A small audio frame classifier, trained from scratch.
Training: adamw at rate 0.0012, 16300 steps, batches of 192, held-out accuracy 100%.
Data: trained on synthesized solo parts of chorales (CocoChorales), 39062 training examples.
Rows from block 6, named by matrix and row number. Rows with one number belong to one attention dimension. Each number is 500 + 25 x the weight over its row's rms, rounded and kept within 0 to 999. All counts start at 0. Numbers have three digits each.
# q: attention query, key and value (stacked) (model.blocks.6.attn.qkv.weight, 768x256, the q third), inputs 128-255
# k: attention query, key and value (stacked) (model.blocks.6.attn.qkv.weight, 768x256, the k third), inputs 128-255
q.12:517446519404414466459522510494477498511538483455456527491475498485495557505514510523488513519502504461518502493481504482508473511536515502501471472509507476528487509552488480474492493496489538481478522490567524472486501493492471488514508502529499512497502507510500538482540501520487513458480527529506490463451519517512527484517459472526518509517528497510498484466485519542493479494498
k.12:499492498504510506505496501495464522483528507500539478484541516494489471487490493519475516469501521504477477464488528559495508503512504470473506498428490487490489501492547571507504520514484521494464505498472574471496474534480512490489475483482475506518494489546500471473467521474502476518507496539534506467531479462506500460459481473510506529517476521483517499504462535492493506468518
q.13:500499525501501490494488511511522543474478460485497454525535527510516454511532524507541520518505465460489422505500486538516488503541477511526506499504466510518507540593470477521518450473491497515470510500481486492523482509444491491467487525484492511510468492491494494508503536481507494526528417499490504492508494525499540492549472547498498472494519488468451521504473551481537530491498
k.13:519496528472466497496501555500478474499489481518533483515531517483468470483493518479531500508514521499507464463488487525499517521542529497514497479523494492508539467525541482516499501533519506486491555476473531519498492521496508472505558477513512547518519463510514459480507488467474504492522498509527542502526542498529528462511475454473539484505467487495520457504477533489490474482515
q.14:510469515522523502485525500512518535480485519494487515511465511526518558537486493498507464441476491459459519479507440501498516484524503502522535523557500512523509524517515502515472478509499486478492520483579509527438526479484471516501535496561495492509432520523457532511470532532498509472480501510485471475478533503499507504547507477500492490460499518458511501507534498508500522507516
k.14:476481466521546577494492506500516542495492532551466517509522517485522530523484508503503507449499452498489520475493519490540486511506497463494523495454482487512503551509494464505484476476471465481449526479516491494508482475492509530514457494518487462532490457518513565473484540530462490566504479527511485482475483482476516523482491488497484537515529519478514548503482514507505511499499
q.15:465483496502482528518465462525448458527515541502502520495500509498445495513478491492473532521527530535528520509512557502491505488482559490491517493454502487470516501480511546491527550519493537514513481486488516454504472514530474495488506482475461522483544501516525496474496475468505521514511552487538544517498488487495454483447507490497502505540510505533500498497473481499476495486479
k.15:480522515509481440498473455508497465520537493451514467482485483515493510543516469527488502508503529487522511569510494511483519511473535515518491509518512525492492494501495537484511499526469523533538460494506501455483490537476487485486487519479490510502511522484477491542515472509495508469473511479476482515521504511491460528522518515525523463469499512514485506479510489531513502513522
q.16:484500553502507521504448516474479506528487486535519531504498459552520476514510529505500510535543507539467476486499494523498537454489494498522550514505470497511458468502493507538556476543519519521494511505486460467509487493481501440476490501476525519495543542491498522468501481444484472501498527509508548511495525512484496509483530491483490489498480502511488491493514510514505491530550
k.16:506498527537509511504476448473497490530459514480476501516481539518542520482516491506483521527489492521505485500498507483484565484513509563486507481535524495483493474560465448479482497565500504514493495499538493499473500469530459489487541471515494510459493555500523567527517475524480488473458532452502538518501535524528513525530497476511456503483515443499468498527500462530504439499519
q.17:498517502512558482512539483492507488469493499493512489501537517510464472486494507507514521477477508478492478477478478558510508536506472551507469501480489513470566512507502511510500503512515459490513527489447532531523520531483503502485495521452466508496467494458553467517495529485517499551551481494525498510528492467477480441532533531474541490532544474456506506532525528488495520480524
k.17:488518492463457487501506494481530517541479462507503504555482477494473485531482505524525495504497512461503499532529473470492479542521483538522468474503512540521509471500528502471517462496530523501511523504485498502485478508489509470537515475506542489520481469453487488518514503522463514465536532492502504509520477519458515534529491530505525460505483549515513544519518515469501523493498
q.18:454481479551571509499495461510503531487487517533496465474508505495536515514546505485515462461487495502478549550516505505525472512482480478489504493496509483478521541494521499486518511493486455534511476494475518507524496480491488526488504492496437528473491501504491476535430516541529535512521487490516486484504505459510466526516520491459472491490505509449475509527511494485526549484485
k.18:513490501483481498502510506500551494491496529515476507486501507492462535523535511470500499520471466496515531515491486476520482552463529504535490513533495505540498511482505440503500474451498485492532507514516485521524527487507512491521525536504499483520498491505489513497534511548549530494539514489490462528433514537508474498536532518509516449485487503496464494503520492482509529532491
q.19:506563486574578508515435490506508503518495494535530470518511502506503440485504483479529491537541474542490457496516469485482519506465457464462532528519496546494501506488487512534553499508528467533517498504453446549507511530505496511465470480482515499500494486493508474502476495482506485547517482505490481504526503458524498511503498512496459479478472476520496510541473469497520517491500
k.19:501511514499483511511506484525539474538471491524457507503491522486492522500511511477514505545497488504482520512505505456499503533473508534513497499529513533505503528491424438495520479470515474492507479520518424528524520461523457514499506504516516495506513523456517506514509467519509537479480497471483475526452517523515484504542510515490484479489516481523494476509506456512501467545479
q.20:547486524449489504475491501441496481510509504503501498499464451495511513507503480497431524552497514441501435523474514504460558506530509500485484488520439491472465456504479451534485463560498484499498499508522533470474511493503521457502516521489547522478526493457512521509528472468454478502511519505491511476513535499483525471485517519518502479515494464513497518516478558498511449513561
k.20:482480492499514509481519533441491533515518484484521528543518487534470470445491485530491497512522529479469487468494448516477539480513440548489517500489513515470495494525497500485500528526473489486474523493489520473466495502486483498495479489484516502487488527470516477467488518478477469484473509493509521506539480504507507482487486493506494530485508508525518511518498508458505501475546
q.21:505543517517516516502488501524508525498530499503474471520517538516512494485530485466568477492505463479535457456503456511518512455517483506451492492542502534501496531566485474508511489522500492502463478527499465529490506469509487523498504542550474518502424474553521501491512511502497502507484473501500497443516511486500524523509509510520449530469468486518474479490477438468489503514455
k.21:476491498489522499492500540505528511475503482521476501506536530453482484495435529460512498436519489524480525501495529476554464499522467471497497512462493479461506519509491494520501505495538486507482500487507498510509488480490501512506476471506490474565517517501526492472450492578489543490494508518526504502506468458499531488466501473486517549500512549473528498479522506477515485515469
q.22:522467516446471510499490513542468523490464513439512494514490495516481516495502500521503521471495495481541501488492530506523516439507584519479519482482471489512454515492514533483496494519490554496471508486505545445507490500475484467503521496490505530514541474515501516461527514488489514499513544508526532509497502530496501452507491491513530507502509531510538512485499522528475509501485
k.22:479509498513507443495444476510477470494505513468537481498493504495545470496456495517486505494502524546508485521487527530507527470512536487513514504448499475504501471473500534486492523521531532489502510450527547479458470532473503485481498479471526493511525497520505501538490494495431443513492468506526515498583487513485500527478478510493518523500521533497505498506534516533510532483546