Rows from block 6 of a small audio frame classifier, named by matrix and row number. Rows with one number belong to one neuron. Each number is 500 + 40 x the weight over its row's rms, rounded and kept within 0 to 999. All counts start at 0. Numbers have three digits each.
After each neuron's rows are labels from the 100 clips, of 14976, where the neuron reaches its highest value: "lies over" is the class under the peak. Only what is clearly more common there than usual is listed. The data: synthesized solo parts of chorales (CocoChorales).
# fc1: MLP up (model.blocks.6.mlp.fc1.weight, 1024x256), inputs 64-127
# fc2: MLP down (model.blocks.6.mlp.fc2.weight, 256x1024, transposed), outputs 64-127

fc1.669:511543499490489489479558507420471428517582533515409590582541468523563564562494505459507499506535416554493513471498480541479474534507509476558526489448501445450417472569486544518471524495554580
fc2.669:468544581499519539564494505539513497541513537513455499487550540527490500467498390513460540562459560631480519502488512523506509469566528451507549477547486514497532466526506507489520558515471502
lies over: C#5

fc1.315:520526499497518508470502516479513533504535504519466457489467474512486530499510514478506521466546444495488521402523479482579516529497501497543518525445607465493464502480556536557439394499590503
fc2.315:505480489463497476571507491481466479495517429403460405496532472486447462529469540481489475476456509501409523504446464482497501375559458512458455466462404486475478452463497481648471533500450455
lies over: C#5; A3

fc1.149:479508535589519431524450479476496504410478517501522522461593516481433500518522522473470533460465553541518520521512556478587536427415506503492490408456506536516477493464582489537548511523523510
fc2.149:472510500472490463551484535501458502510476467425459462506555480506458485547448462505503489530467524510411528500500492513538534419524459485469475377485439473476511539432490518611510450501424457
lies over: B3

fc1.455:531544432513509535472463526449491513482541536491449479455481532448434482486477466481520546515488424523466561459489494414533543517551470559514552509483560547480437535499562526531533413511551444
fc2.455:522505512493512484604489489468460508484531429415486419528580471538453496549448490478501455480510533518374554500511464451496527366589473537429472493484392465482480472439491513595477506509465456
lies over: G#3; C3

fc1.390:534536455530501518479536503484485529634492524518495478496524559517524605504474463531561482474569460479455572483470516467512494460479504583567555527491517477481507480454499475519448446534564500
fc2.390:519488450464509487577517495462493486502577464437510424498517516516462514528431507489544490450466530468428513494490488491503511406539462499456435458506414459510458447497517503675483465471465433
lies over: D4

fc1.447:530561446477526575435516515501494502588492465428496433492501591553534569527547493527468532498492464513506614457458542457488572467531484501499533553553513517455485494512540431481558439483511515
fc2.447:482473463488508502564532441502463509498532402394451426511559524546473493526509453463514431481433560465405512492499473487487528399564466486472465466471407513486463469476525494608485495486479467
lies over: D3

fc1.285:521567496520468535492432494541527539470453497517499506560589537511547511456570495535491502462564552545527536445482544523550514468392555525468499528486506481532516505493598449528517473505489504
fc2.285:529502530509514527551471506484485505525521447398520479504546513485513481578474505496566491502448522534454551480495462537515568422592480626508514486478450499469507448476546527575494434519411486
lies over: F3

fc1.212:524524512509551509448433541476521554535482584516474497457568517489423529473422498516532537602469492519439579465517526539514495530493526504483493561550510527426511453421479502545528380524577543
fc2.212:486489505423457464469570470442382449423586535531521524453462450473477459538427498504515526505468495519464450509455498423492455512444449449474474474460520415466444476457441450620495511473515474
lies over: silence

fc1.715:512469458494492547450456491505520487522521488453507526466402544484539526503520515454446531493447469464513475554437481455479502595512528488492524525488460496530447543544483445465452514453502432
fc2.715:531452515492476473523494464475471491478492435409532431511521502480435488487502561472489442515406555459440498492457468481507499421531467490484479522465438470466484530509464464604455464467482475
lies over: E3

fc1.109:567522461564550467534451522455521513574447555441512532506517568491413577434442540509517606487479430548409577464472461443548495502487475483534549506418534483514493507493472513455490523505475536
fc2.109:450484438514525541582569471504493549554512432431503456556556525513464524503486540537550501456468491513407565465529488555480582420580510455513516526473432520540529513511549496542495464554438554
lies over: D5

fc1.571:529572477544537526480470513509520533484569584513517506485522508506495519504459498533520521520564488477504537332551520518512577500514440498539467558442556483461489513490509469592506426526556444
fc2.571:527469498445485477565544493469445453471538453410490401500536461490417469536445514479517491472480510505405520508486472477504503391549456496462455474445414462453477452436484483672470495520474440
lies over: A4

fc1.627:464547493490455484482471509432531523578480502506529515512456562523488596593477467526513505491522518461492541484478517442484496502467522561516467518554501512469452485530546455558479470546565503
fc2.627:474518488505522547581599475529526555545554436433570473524571526536510568535496438540584546451475511503451553513515521514522537438573506492530519440549459525521515487527544525571520432540407509
lies over: D3

fc1.146:488496492555490547450513520517511493494482520517473484489492469489493586507459515478511477509554410500496499381467566481566532481503500466502498526497508571475524505403553474549475388511565523
fc2.146:497456509425476461540518480463475458460544467421488418486528445471445482527431514466510488473475492515410505487471468436474495413531441502435449500481419445472440453432473480673455496480468446
lies over: B4; F#5

fc1.241:512505500536480563487477565531523410395449524616411523525502487482479393595519537440433478515577458502634488505539516512547557525480527459537558422413577504457469491435516531480516501504543536
fc2.241:466524503503522486559528542520473478521525488425453435512562507552489492436428447501545534552478562565433556501482514483503543431547483524449469530506477467473468449428486544565525405522378476
lies over: B3; C#4

fc1.253:503490527547538560401480470473520544498404535508482518450475558505460466565519483487487516507531517519469511492500515524491492518471543487503512517534570483506524526443495425505481498534494495
fc2.253:507482495479478507487472471505537505505503512477504455507507477481466489606503492532552436468467493474496529471506535511484443514493482469488462446442504531499503487514483480583473401445476480
lies over: E4

fc1.233:485512402533482535493414552508465508437422483486502513486563491474424507501583531495546546488619509461524561517553456477586534563474521510511525494428492535548566490445477481493534489540491495
fc2.233:421505480485497470559488492504465510492521432416477474506566496496459474488454553514593524418468501548403539498467475482514503435554462464465481466478444474500470487420486513663498462518450462
lies over: C4

fc1.333:544550467530534453444454533509446616539522509471452406479462552546513503503476527518545577553476539598450583508450497485544527512507522496510553591492475464489488480486534405559489517553522428
fc2.333:542464361490499531437455452493484533458545518570456540487436507526503537459530547544525546469478458542576472494471482498444458590427464413524523607477549456500472497496534460452486410444548503
lies over: D#5

fc1.659:486470472556487574501474457467511465549489464492557525502426500536547573469505614497476555453541515472509500496475491424407498591513504516580527607429484532534502515460528477522425490494576421
fc2.659:517419428482489510489525498522446485434505507470383459504491448485479472448501566515449451514505533483476484457500480487524490481522468466435481566539442483497514503495463477506475531458485425
lies over: B4

fc1.537:544519487558556510484426487500544591468485527486479492542506505490508496447478506473455495497500482471435505460435460490484497477494476467529523497425523549503561519472534493532433383441556505
fc2.537:491469473456500473573539481497464465472538424395470419513542464484456500519449499487504506439452506506382523481492467483496507392538469502467454493452415477486469454456498499699463478520440441
lies over: G#3; A3

fc1.52:486535438531466514512399574451473446402435514531464516465546527452428528520513552515525542504588524482538539473546510467619521539489481564554533503476564516516564517505475518478531460499565481
fc2.52:454471509492511501583551487460483497492535438421472421532549431555480484463456535513594538451479498575422548508504506459517530424548463468457464446499426496505515459450508493597474507520480476
lies over: C4

fc1.556:502508478530468597443382485544502525551516455538484515458485552500525523457488518471443514475472467449546488549450504439450548607466541497540505539470453514522538501508520468490443469498522502
fc2.556:514483540455505462519494492471451481469468462410431427495512488476432468509501535463480444527409563477454522471476450468512499416525467479473465531487443443454442505479487492604478480490507477
lies over: E3

fc1.507:495517505573568549525448538491496486459502539561433529490471490415449494528490486564493476488523461471559513530463543514556488483459457506546481575476501557550403574473543532536478491521508485
fc2.507:432552565534527567578476510508506554506523455413527459547583513536529500471511461547462508504500534527411592530515511547534527447584532488527521482543463538553522491516548544521554485534431500
lies over: E4; A#3

fc1.311:518537443532565497462518469483513504495542550522450507503489575520464545530407427490524515508518515465486563454518470486573505523523525510570537515486513489505426564473542556505519489535487407
fc2.311:510499528450529509591524481487478508485526422414490402509550476552434439486446515489474503454556491455399512519499499488498529387566476498457457474502390458482508435478515532608476523554499460
lies over: G#3

fc1.19:522501498517471494496544542514495391480528524570433548482475469532520466589433486491479503480559418549557536490566554531515484441453529416580529462418518477495507498514456484488548563512537523
fc2.19:503528527491529496598542511540509534525538483450524442535596528531465481494444522549512549548518548536447549546523499498515559413582484461480520455476435516510526464480534553504522498562441517
lies over: C#4

fc1.2:510490487530490499441537534435518502371494535530606496513518507521471530517481446580498456519515582513440571457450563501468515559507525484494462500487509466477482448408519440497445498469547449
fc2.2:475520522517517509547454587499543541537576484469526511517551519527503522478530479562514466457517557416476562522511496538504558449535515500510516557500469517531503482498551514485520530537490501
lies over: B4

fc1.399:474514450575564557496390507482541527437501484569513534553499524490508532493518525513517484553532475517499543464522516458494521564492466525521474558419525495589460549508570453526423393485573505
fc2.399:513470505443491459583527503496448457486492427385451429496565468492431489503453524487505476511476506512380557512468488490516504386555445544464473503474386453455496471444464470571460550524469418
lies over: E3

fc1.254:522500489558494577514450504489512509551506502587535420506493528493534563508495578439493490539503434516482512465508491476506568586500455511581469539449499500517516559502545516448445433483533484
fc2.254:524488498444477483571533493505499477469528426390419421512549453462441501485492548515500493502467507489393563481479494462512505393572450474512478501486402459480469459452494492655485510516449466
lies over: E3

fc1.26:532504480525534483472420518507516502534484497478485475525538495520578504472427525449535510524566452536494542498528438489607524481461522537560498568479542503551402498491523511550441455553544514
fc2.26:509475500440454449485494485436408467439493481468488461440480437479434464491433525452507497511492514523468493459451478429453468461473421510449424511474448433464459475443456452594446512471524446
lies over: silence

fc1.431:597572482521571542468472525474478506560524540464468543517555466540512516515545498477495516516512479498575575452534542455516511477499472452510504564525509489461515506527540455562509459515473449
fc2.431:521464508449481455516549467484464467458532413453456438457483462442449491532470446471494449448459539515428481485442463460459469427508455547471480482443453455492469471489465432669434482445468473
lies over: F3

fc1.359:514549469553483533491495545512501557586486520545413502515514524527477575497517488520495504481519458436510533509523482476477527528475492555469546458463511497486457465493590471501484416513506548
fc2.359:478457485443526476546498476469470491485493432428508411493544486482426476541416468442502513487427559507461532474446458476503497402541448477424455509435415465473472481441482482610492507518449457
lies over: D5

fc1.655:538528466513557515530539500498494546497546495524498519517526480535501565503456476522503484453549454508481507374537494473510550510480443532545518545441535479450504470512502480584475383498531468
fc2.655:515477505455478476566523489483460471488526416396488418504563457487432484510438519488528482468474515513400535487456458459502506389558447502457455482465404450476460457445474497648483495510461434
lies over: C#5

fc1.749:448524419461445512507422540498492463442435493569507480467558510468426536459566558557537519482572498489563548522513473499556534559541504497509477511472465590547585461466453514471510468543477487
fc2.749:461527428473516530582520467489485540484515417407530460531576485499489478469471550519570522419480444522416546503509453489535520414574496466466476459495429481500496497468510527548504478545439468
lies over: C4

fc1.276:464474459555544535491493503467470512430467546542500455490541526562483498520555452455525530561574492492525524556457557459558539516478543508473535592439566492482519536488503514473538526479581522
fc2.276:506507574489516524603502497507441472464460494418437423518530480498469423517435462521444525568500519546423515505500448483565509429559460512451480492483450492465463466429524532518498576533441456
lies over: G#5

fc1.760:506488517607521443498514522530528497413450530484514563498506511538453455555444503518501494525496517460536493523454492485552512475523488506479467401504524526544443515444586458488486497506470462
fc2.760:419556537508546502564475498507535543543509479456488465561564548517453459529497495546539529513479496486463548521508490532521575456544530410503512352462443540520495493490570559537534485572453535
lies over: B3

fc1.160:546509506494538572491427495430500565560525495461582545500483485465555565527451541508457505458450495464574542516476515459518479481523481535527485632490502521521517513505524464501499427491485498
fc2.160:516507476479528532532577518491513518420532477514426492457513468468470464503508491500488484479502560516462488465479500467495529456488505410519485451516442517488493395472487504630552510522427506
lies over: B4

fc1.633:479470477511511516477477503516554531508502467519446516459481551497475451543479532567490432512522528476520494448507513497495507501489492540493523588470508485486458496460526431545458452506521522
fc2.633:492497566482524520566482480516490537517486456444513465534577521537437532498532448504513514551443505558512552480483543522558513456559497523526519543499446491500545475473529533538567531534459494
lies over: E4

fc1.199:566544421541465454521528483499454540503507496541449464562462532466535472494456397570410552496502498448428538531502489539559534554491516485488500497495486554537481561423520441491443498519475464
fc2.199:522467491464503468530472506471522491497489388415508438506505498481434503463475488479460527509508510494456503477452473511552509410555482464528494480512427501467474438522540510603468503516437515
lies over: G#3

fc1.629:488526561543449403500480562524538473518493496527531518483589487520475480511512463537493484461450544511543527456473591520575506488436484582476503437521521515476451456484570429503524449548511478
fc2.629:462494499511552468551471501466503500525492473433529469546564496513487429520502515510521510561507497474451517478490445547495561446537522517494476378497448525487483445447558484553518444537475528
lies over: B3

fc1.697:507541450539497517477492583472489511480455521459469484485535464480484522535504548525568547505619502511529589495593520438570555570552507579540539534455525498518566484463481450496474486516530509
fc2.697:483485511501531513577519487500531494523541418392504436522561520480481462501453516479548499457470512475381546511477526494539542400582498485502483465534411511514512491447540513640517495517431494
lies over: C4

fc1.518:501553470511462513480441509462529507560455538534522493485463581572459584600481489512507563485502488453486562480467524445494502492482550544499471581550511520446436495508544419540512461491568459
fc2.518:455504490489516510586611455525524522534518413393563448523594515512469560522479455527592536457437489530416533504497502502519532404585504483497494458521426501503497479489524510566508487514431500
lies over: D3

fc1.416:496521435524540520460531564490541523433476532479511490516504533493499540550522542533557497599547572512435510509497506517513488492462547510504502555456538490455484532521508522477518492539559535
fc2.416:452478435489472456505489505488485463472492462511436501494503478517488486485467450478527463491466546542532483511485484490504503484455506510477479451488528487488483513481503474578465531449542486
lies over: G#5

fc1.264:540505488588567461446427426448507495516502550497529512431525609485454543496469472462475538508508512523499539494535518474499490507428466516483503521457580477471500467471522485460541420530516487
fc2.264:517493499541529520524552469480536532536512497469550518553542564525477549580513486486525497426498469450468511491550491592473572483531577528542533457501497560525519554565562453563518499563435540
lies over: E4

fc1.594:431476468487442459531418546481562469427474477554532489486522498513462489505543477587520487484569462451601541538521475488516554506573549543479460565523453498496545487405488523515430511591500509
fc2.594:500499472510482519517501442496477498419466447436550450520518563497498469542514586485458550508488506394480508503525422558480549456538498466508503503462459472492448627471528508575438450505539571
lies over: C4

fc1.217:550540501541566551433470480479526537454522585474464460500512464466479511537497528560482475524488469491540553442430520467557576485486489440516539545545550539459489497520531482563475418469539477
fc2.217:495479492447476469518552466477483495455529455439487454471508469442438501528420476499502494455472495512422511459469439448472474424499437491461448508467426456467449470470493453658449484508459472
lies over: A4

fc1.610:460560505509558481493503514518493554470481528557407493547503492500486454474511463512542466481605474436518498436509493437578553492489511541491535516424514469522518557347503548542521411489529458
fc2.610:493487509445501500557561478450457464470500434417463423523540465483417451526445484485477482454476494501410502485484461496506512391560465499453468513419415477440463454442484503666461528517411464
lies over: C#4; D#4

fc1.332:540575479502455501487491470427476424619508541520456509554501465444541515542437502509470522429539416506517488529552480498530474485468469527523516490496498466558439534525467476470478534415453597
fc2.332:513539466484511511574508458476512534542549467422533475544572529540476457482451506515519533516505508535441543540520467514492555412591476346479478511484425490493457459505552541547511575531497513
lies over: C#4

fc1.196:499552442522449499508434571459489427458404528538506483458561524503411507472538563539542532508612502511571581515536481474588553572530543537512494538459518492554553468459489495507516471564506493
fc2.196:448504511457491478574499477476451488476507426419500456500576479507451465438417548531552565435489473542430526480478465464544500432548456485472449450492425462484458505426493484642479504511495469
lies over: C4

fc1.244:504541501538573507474429520470490514427527534492515552532461508498483512509510531544506510502529495471482525426538550482606536473475479530550518534381619458506553542494488541471550441506574450
fc2.244:505501538493466501569564485466492480490529448398495438539560484497439495566494459496509473450506464482374571482519437482515547395566488504490510474499385517524504461476525496622491483518414495
lies over: C#4

fc1.352:519542491559563483511525488486489569513527530520506463527507450465529522548439492446537542495496498539436545414515477478520549525499440489572493535400556524468524546469524535532487435516552470
fc2.352:498471482441497477557535482498445476471527438395476410482538465500440480482441510507497504475475506502393544499473473479499505382546457490492459477491398457469486472453491480676483485501463454
lies over: C#5

fc1.331:501487510555511529511531451479557511551485518532475499522560485508459497429427508516536484574485452429446540547544466523553454449443513550586536443430513496487478533477509537544545481502414416
fc2.331:480512547584535565526552460509562551547507485480504470570541514539520539496526432522496455498538462464475530509571529567502540483544539483559504383522480545554521519561554522497525488544475542
lies over: A#5

fc1.65:477531475475523527468496487507501555493550438527515503532479483519480536477474446510534479465604450482472497405517487453505524459481445532496495532457529520499518482523557474608489428482582531
fc2.65:513464517452499473543530505443491463476524431396484410481550471478435501534425517470521478483450518531388512496468466489506512382538471522447454483459399457455463455473489463664482510508431448
lies over: B3; D#4

fc1.493:473529472519605439426470506413533472458470528500522472442590474548430492505481486510505489623489521518447565495527535515466468526530497540469534575483549515467511400434500485547474426510506494
fc2.493:496520505490472479416487500509448500457499590616475598444446486515522490485500515536460518489542484505594424511495512443512442636404478487493483486546603451488477505433451506463504521474569496
lies over: silence

fc1.551:503565496512506503512449488394533519471499599467548530535539532482540485502525515515519538506519534525485542444460565494547545499471531556523477590425600493479513470491481516471478503528547439
fc2.551:462487487503517523534535484502519493481529477467502473589523536533423505587529526515493481435515438454423543517536455509510600454510525527525496438470431541494468469517558511534494473540512502
lies over: F3

fc1.266:566514428552465514493509484421523550411527574487589538499493536498501490472477493472581532471513511450511564521535530453445488521455451514523480566521485519508488437469529453553428507457534479
fc2.266:545536515485519507509489493482489495512503526553474486488520470541456462543490548542458461455486525521509495522491555494479498492493529513512510459526477508477521403471495502597522539530541496
lies over: B4

fc1.307:505502479496553542553549520491527534498521445576506461512498497530472524546480489530529506458561443504475492376467479492501509488522450499539497543437540499477470523505518504586489429528542491
fc2.307:516473513445471464555508489475461471479524424404479420494536457497436475514428516492526491453454517518406505467482446456497492396548451516433458500466414458469456451426466487661474496483476454
lies over: C#5

fc1.635:487497420480461494519515552506449467518485587528480460534493492545523480517534486457510479503520446474486509507575494501631486434525545544524526481464447497522536549507533465474479460502482400
fc2.635:570517492498490497549501438494489527526503493438503464530493522525474424495478485504493489503504505485453531520475463501510506446500469575477476580441452501509525530500493501610514448519483485
lies over: G#3

fc1.651:464486498518542467483563513521514560522461461506409495478468495471477475489491447504556467538447506499513519487492503476505519460566505490514466546547449510454462528392553569450488410459544506
fc2.651:462509501547480482522459506486479495513482549507448547529557442557539476456476487504489547507491519517493507488517474492511497552514486520483487506521509515502505465365482535357536543491503460
lies over: A#5

fc1.398:513543449518578453450447530442509497457419543543442503446544466481496453496430492487569492550514499517515581475475486541540497516495484471473479521475562511503495473408473499548484410508538463
fc2.398:509527540462494468445514514473389486449513577573500543403437447527498449504482477503505505497530500507548430512502501415497460563412446486500458473519543427505435446433440480548486540507545447
lies over: silence

fc1.519:525535448521440551490408544475564553498470584518490546488527572529524521511536477489555492500494524482484556486499608409482541466476501566512461570555469484502471480481515484522524409476514412
fc2.519:476486542520535528615534462487502506475500417397520437539576476537478486564445509501535499464493531487376568510504501516518526397611503523440468437522415500479495438472533555589522538507487477
lies over: D3

fc1.66:460469497521532549465438459531486529589442486542427482466456546450467536478544590454567510473550489493532492493555483457563518507480477446498527519464505510520534455546487508515442532443545576
fc2.66:484527554530488485471454551468561498538462494471533455527506490447499534502462471515442530537466574559491551492484441502423494474530530522532499551510475531439502579535519493538500412473518514
lies over: E3

fc1.699:430459474571490541511502524494527415480451439493471455439446453496470573486457444464523468474491446538529503482524463467468471530504442567478545510483490483507496480493548525523462448537542506
fc2.699:487501463502524495595570512501520490482497420413505430507581494533473493605469520507488503431501475591397555481498481512510508391581496443475476476517417499484516458452513551571524538503418488
lies over: E4

fc1.69:465472489599597491497375507414495454477479502498494479464522511501475515466504517457518581527497453475441510443527539494498521532504486529541518525475561504496506509554504501427465497483545479
fc2.69:508520482508474484417488492511502505490535599640513604465416494497562500479531517515505518510541482502626445519518495484498461648400496480534538499483617484507500499522483484424509490462554526
lies over: silence

fc1.45:507517459552544553500397533489544515516523494524531529495523562509519549520490492462491480498495475507496540471523507426480511538504445529543498546433550512512482531481579508548466471528571488
fc2.45:519501506428446449572498525481434471482495453404471416483535469472415482526463552478491483490488544499416523504453457437518506404548431495489464502513404421469457459438471486548457523499476445
lies over: B4; E3

fc1.688:533524488522552539544431501428559507469518550473472555524535526528517511539507472460462607527502475483507551456517589523556510417450509518505442574416558454421518470497485553472525496501536409
fc2.688:480496525519507506542538459478514517463533429431521447560535510512444542564483469507462468470480439453417497494519439505516568414551529559497521430482396536510492456514557485610492531522448544
lies over: F3

fc1.25:587578439476456502452423495559452536545490518518494476549579488518507422433556547505521554447520526583457525483479467483519478512477539481488469589484509430451458465466507469513510485483483488
fc2.25:615548490507473479497454463446469480464499509473525481524498484465475450492506542461517519551548495552488534482491436486487493500506487613463469670451487487444483441460515504514494487448466443
lies over: D#5

fc1.163:520514476552547478503519481488549540543557536479497470536484488536513530511429458499536528454554460538471552401512549485517551493428424531558514568444522519468479527482506492551490444557595471
fc2.163:520483500447474472550524492471463482474533440408480408500541455467428476529439518472513496457456517486393519487467463492489517387547454505459455475493408467447477446447477467660460500511464453
lies over: C#5

fc1.645:539548528503495475442465553481501496506462490435476559499521509493498507539420568455471463474514541506500483602477489446564560485445487552469486449496538507535436503478553454513513538478535524
fc2.645:550514606477511528542517520474534506475480549475514449543545473461497494486500497488522512539540553482452512499480474532504553463542504493477466469476481513485500549546512515562485470524508493
lies over: B3

fc1.691:550523527563492469501545560508508511447515574530587466501493485535490496537465509609480483537537526486554543463469539541526469591512531555517504523468523505468467486437539451493475468497550395
fc2.691:507545474489486518512327563515511508486479531486472490488527479507506469547505470553508430435456588441430525572497515485515501477512488470507484451516466519537483424471506518472519488455559463
lies over: B4

fc1.483:486541426538471460513516567425478435478490528493384501486485484509475536452466501501505487469572379564595492447507482463518527505499513482540534510459566463487509472473527516582517482460503556
fc2.483:465514506480527529568572452488505487497550441402473418524537478501438521507492530487505487497460538530383545482506496504517517404567494473495469490468412495498502492497509505679488552551418469
lies over: C#4

fc1.334:498498471513458428526455555520502470468423481580480452460535464460402518512553464567504580503549548462522532502552471485554507476517556509488508499493497513482504544444491458504529503530483520
fc2.334:446456483490510476552468497495511451507497430399541450524543531478487534446482564457567577432472502537426482487481496528476501431528509449493504469458438509473472495498551473585465439465539468
lies over: C4

fc1.740:505523494515518435492499508507558573465454530513444439503549586474564500461494392531496506543561421534422554492456516508497500527514532500512559476499465482495499472521518493515482458493490523
fc2.740:564513469465491468534538468517459499488563517477504497476543475501475490502511496529533574399523476403550519474530531484516490475501435493519502404501508456502521504450494503542515527473466462
lies over: D4

fc1.731:512536499476523497534452555492492515553568455544457501501543514451465533527466463448469489505506440546479509418490460482518563484498472523553520458496534435525476523527525496549465432523577481
fc2.731:520476487466491466562507471466485477487531420397474421490538491498443498520447518486513514469435504517404517479456465495480491389552463508455455469454410476487492436455499497710496476509463474
lies over: C#5

fc1.767:548587465496614503507452509540455513494454521585464459495571546504476536467513542464482502491552484593501497503476508517469518582468467499500523502486525412505510486515515559510503419401551483
fc2.767:548524510535508529555499400484501505499535507474450518545519505503501442391464446492439430521540400499484553472558474535504562495531520470497507548450515520493522550491533507532519540519489462
lies over: C#4

fc1.764:604540482488538483484471459480468535513442539482483507489462540481496516494474489514464543488518512546487547472448458497504494484433511486542563513438505580511510556477505493532521383482503466
fc2.764:522476489440502483513570547477483511466496461431486417452517498507461509511447479500520487447479496484425498468462484479515462424502491494459460501465433470453511466479504450660464448504458452
lies over: G#3

fc1.125:540542442513476512457464497502516506442522587500403466468521501464489468550468490462456478527586466438488526493484476477556514472557490566572562528481546535451488514552530531474461468500523415
fc2.125:457489511452501478609482484544444494570469459436479449543556505515462417511453557519446456482569504458430558472469495481511529403556481520478493475492409454465499441499493539639496502529487454
lies over: G#3

fc1.347:522520480498500471531526493466542508478495520496511578507447497513446480494463414548563488462432537486531597415439504472480551512524460463514458534489450526439435547355557553425494466456537451
fc2.347:456525525555526548536540486523557541549500492491464521544551521534542499459537499527533557462529506510505539473553540560525524515530557477526532504539502561547561506486543541290551510536460525
lies over: G#5

fc1.292:486482464493533467477503589497573474558547488523557531570491533508481611559427467510560467592502540502419501409582507509530500473525487531518496534458548491505480539531484506463467460573492592
fc2.292:490471483445471465509518554474462449480520489428472458471512470491470504479433438464496481555412485544414503459436484448486477428496438503446446499474455461458474477446471500624463452467469447
lies over: G#5; G5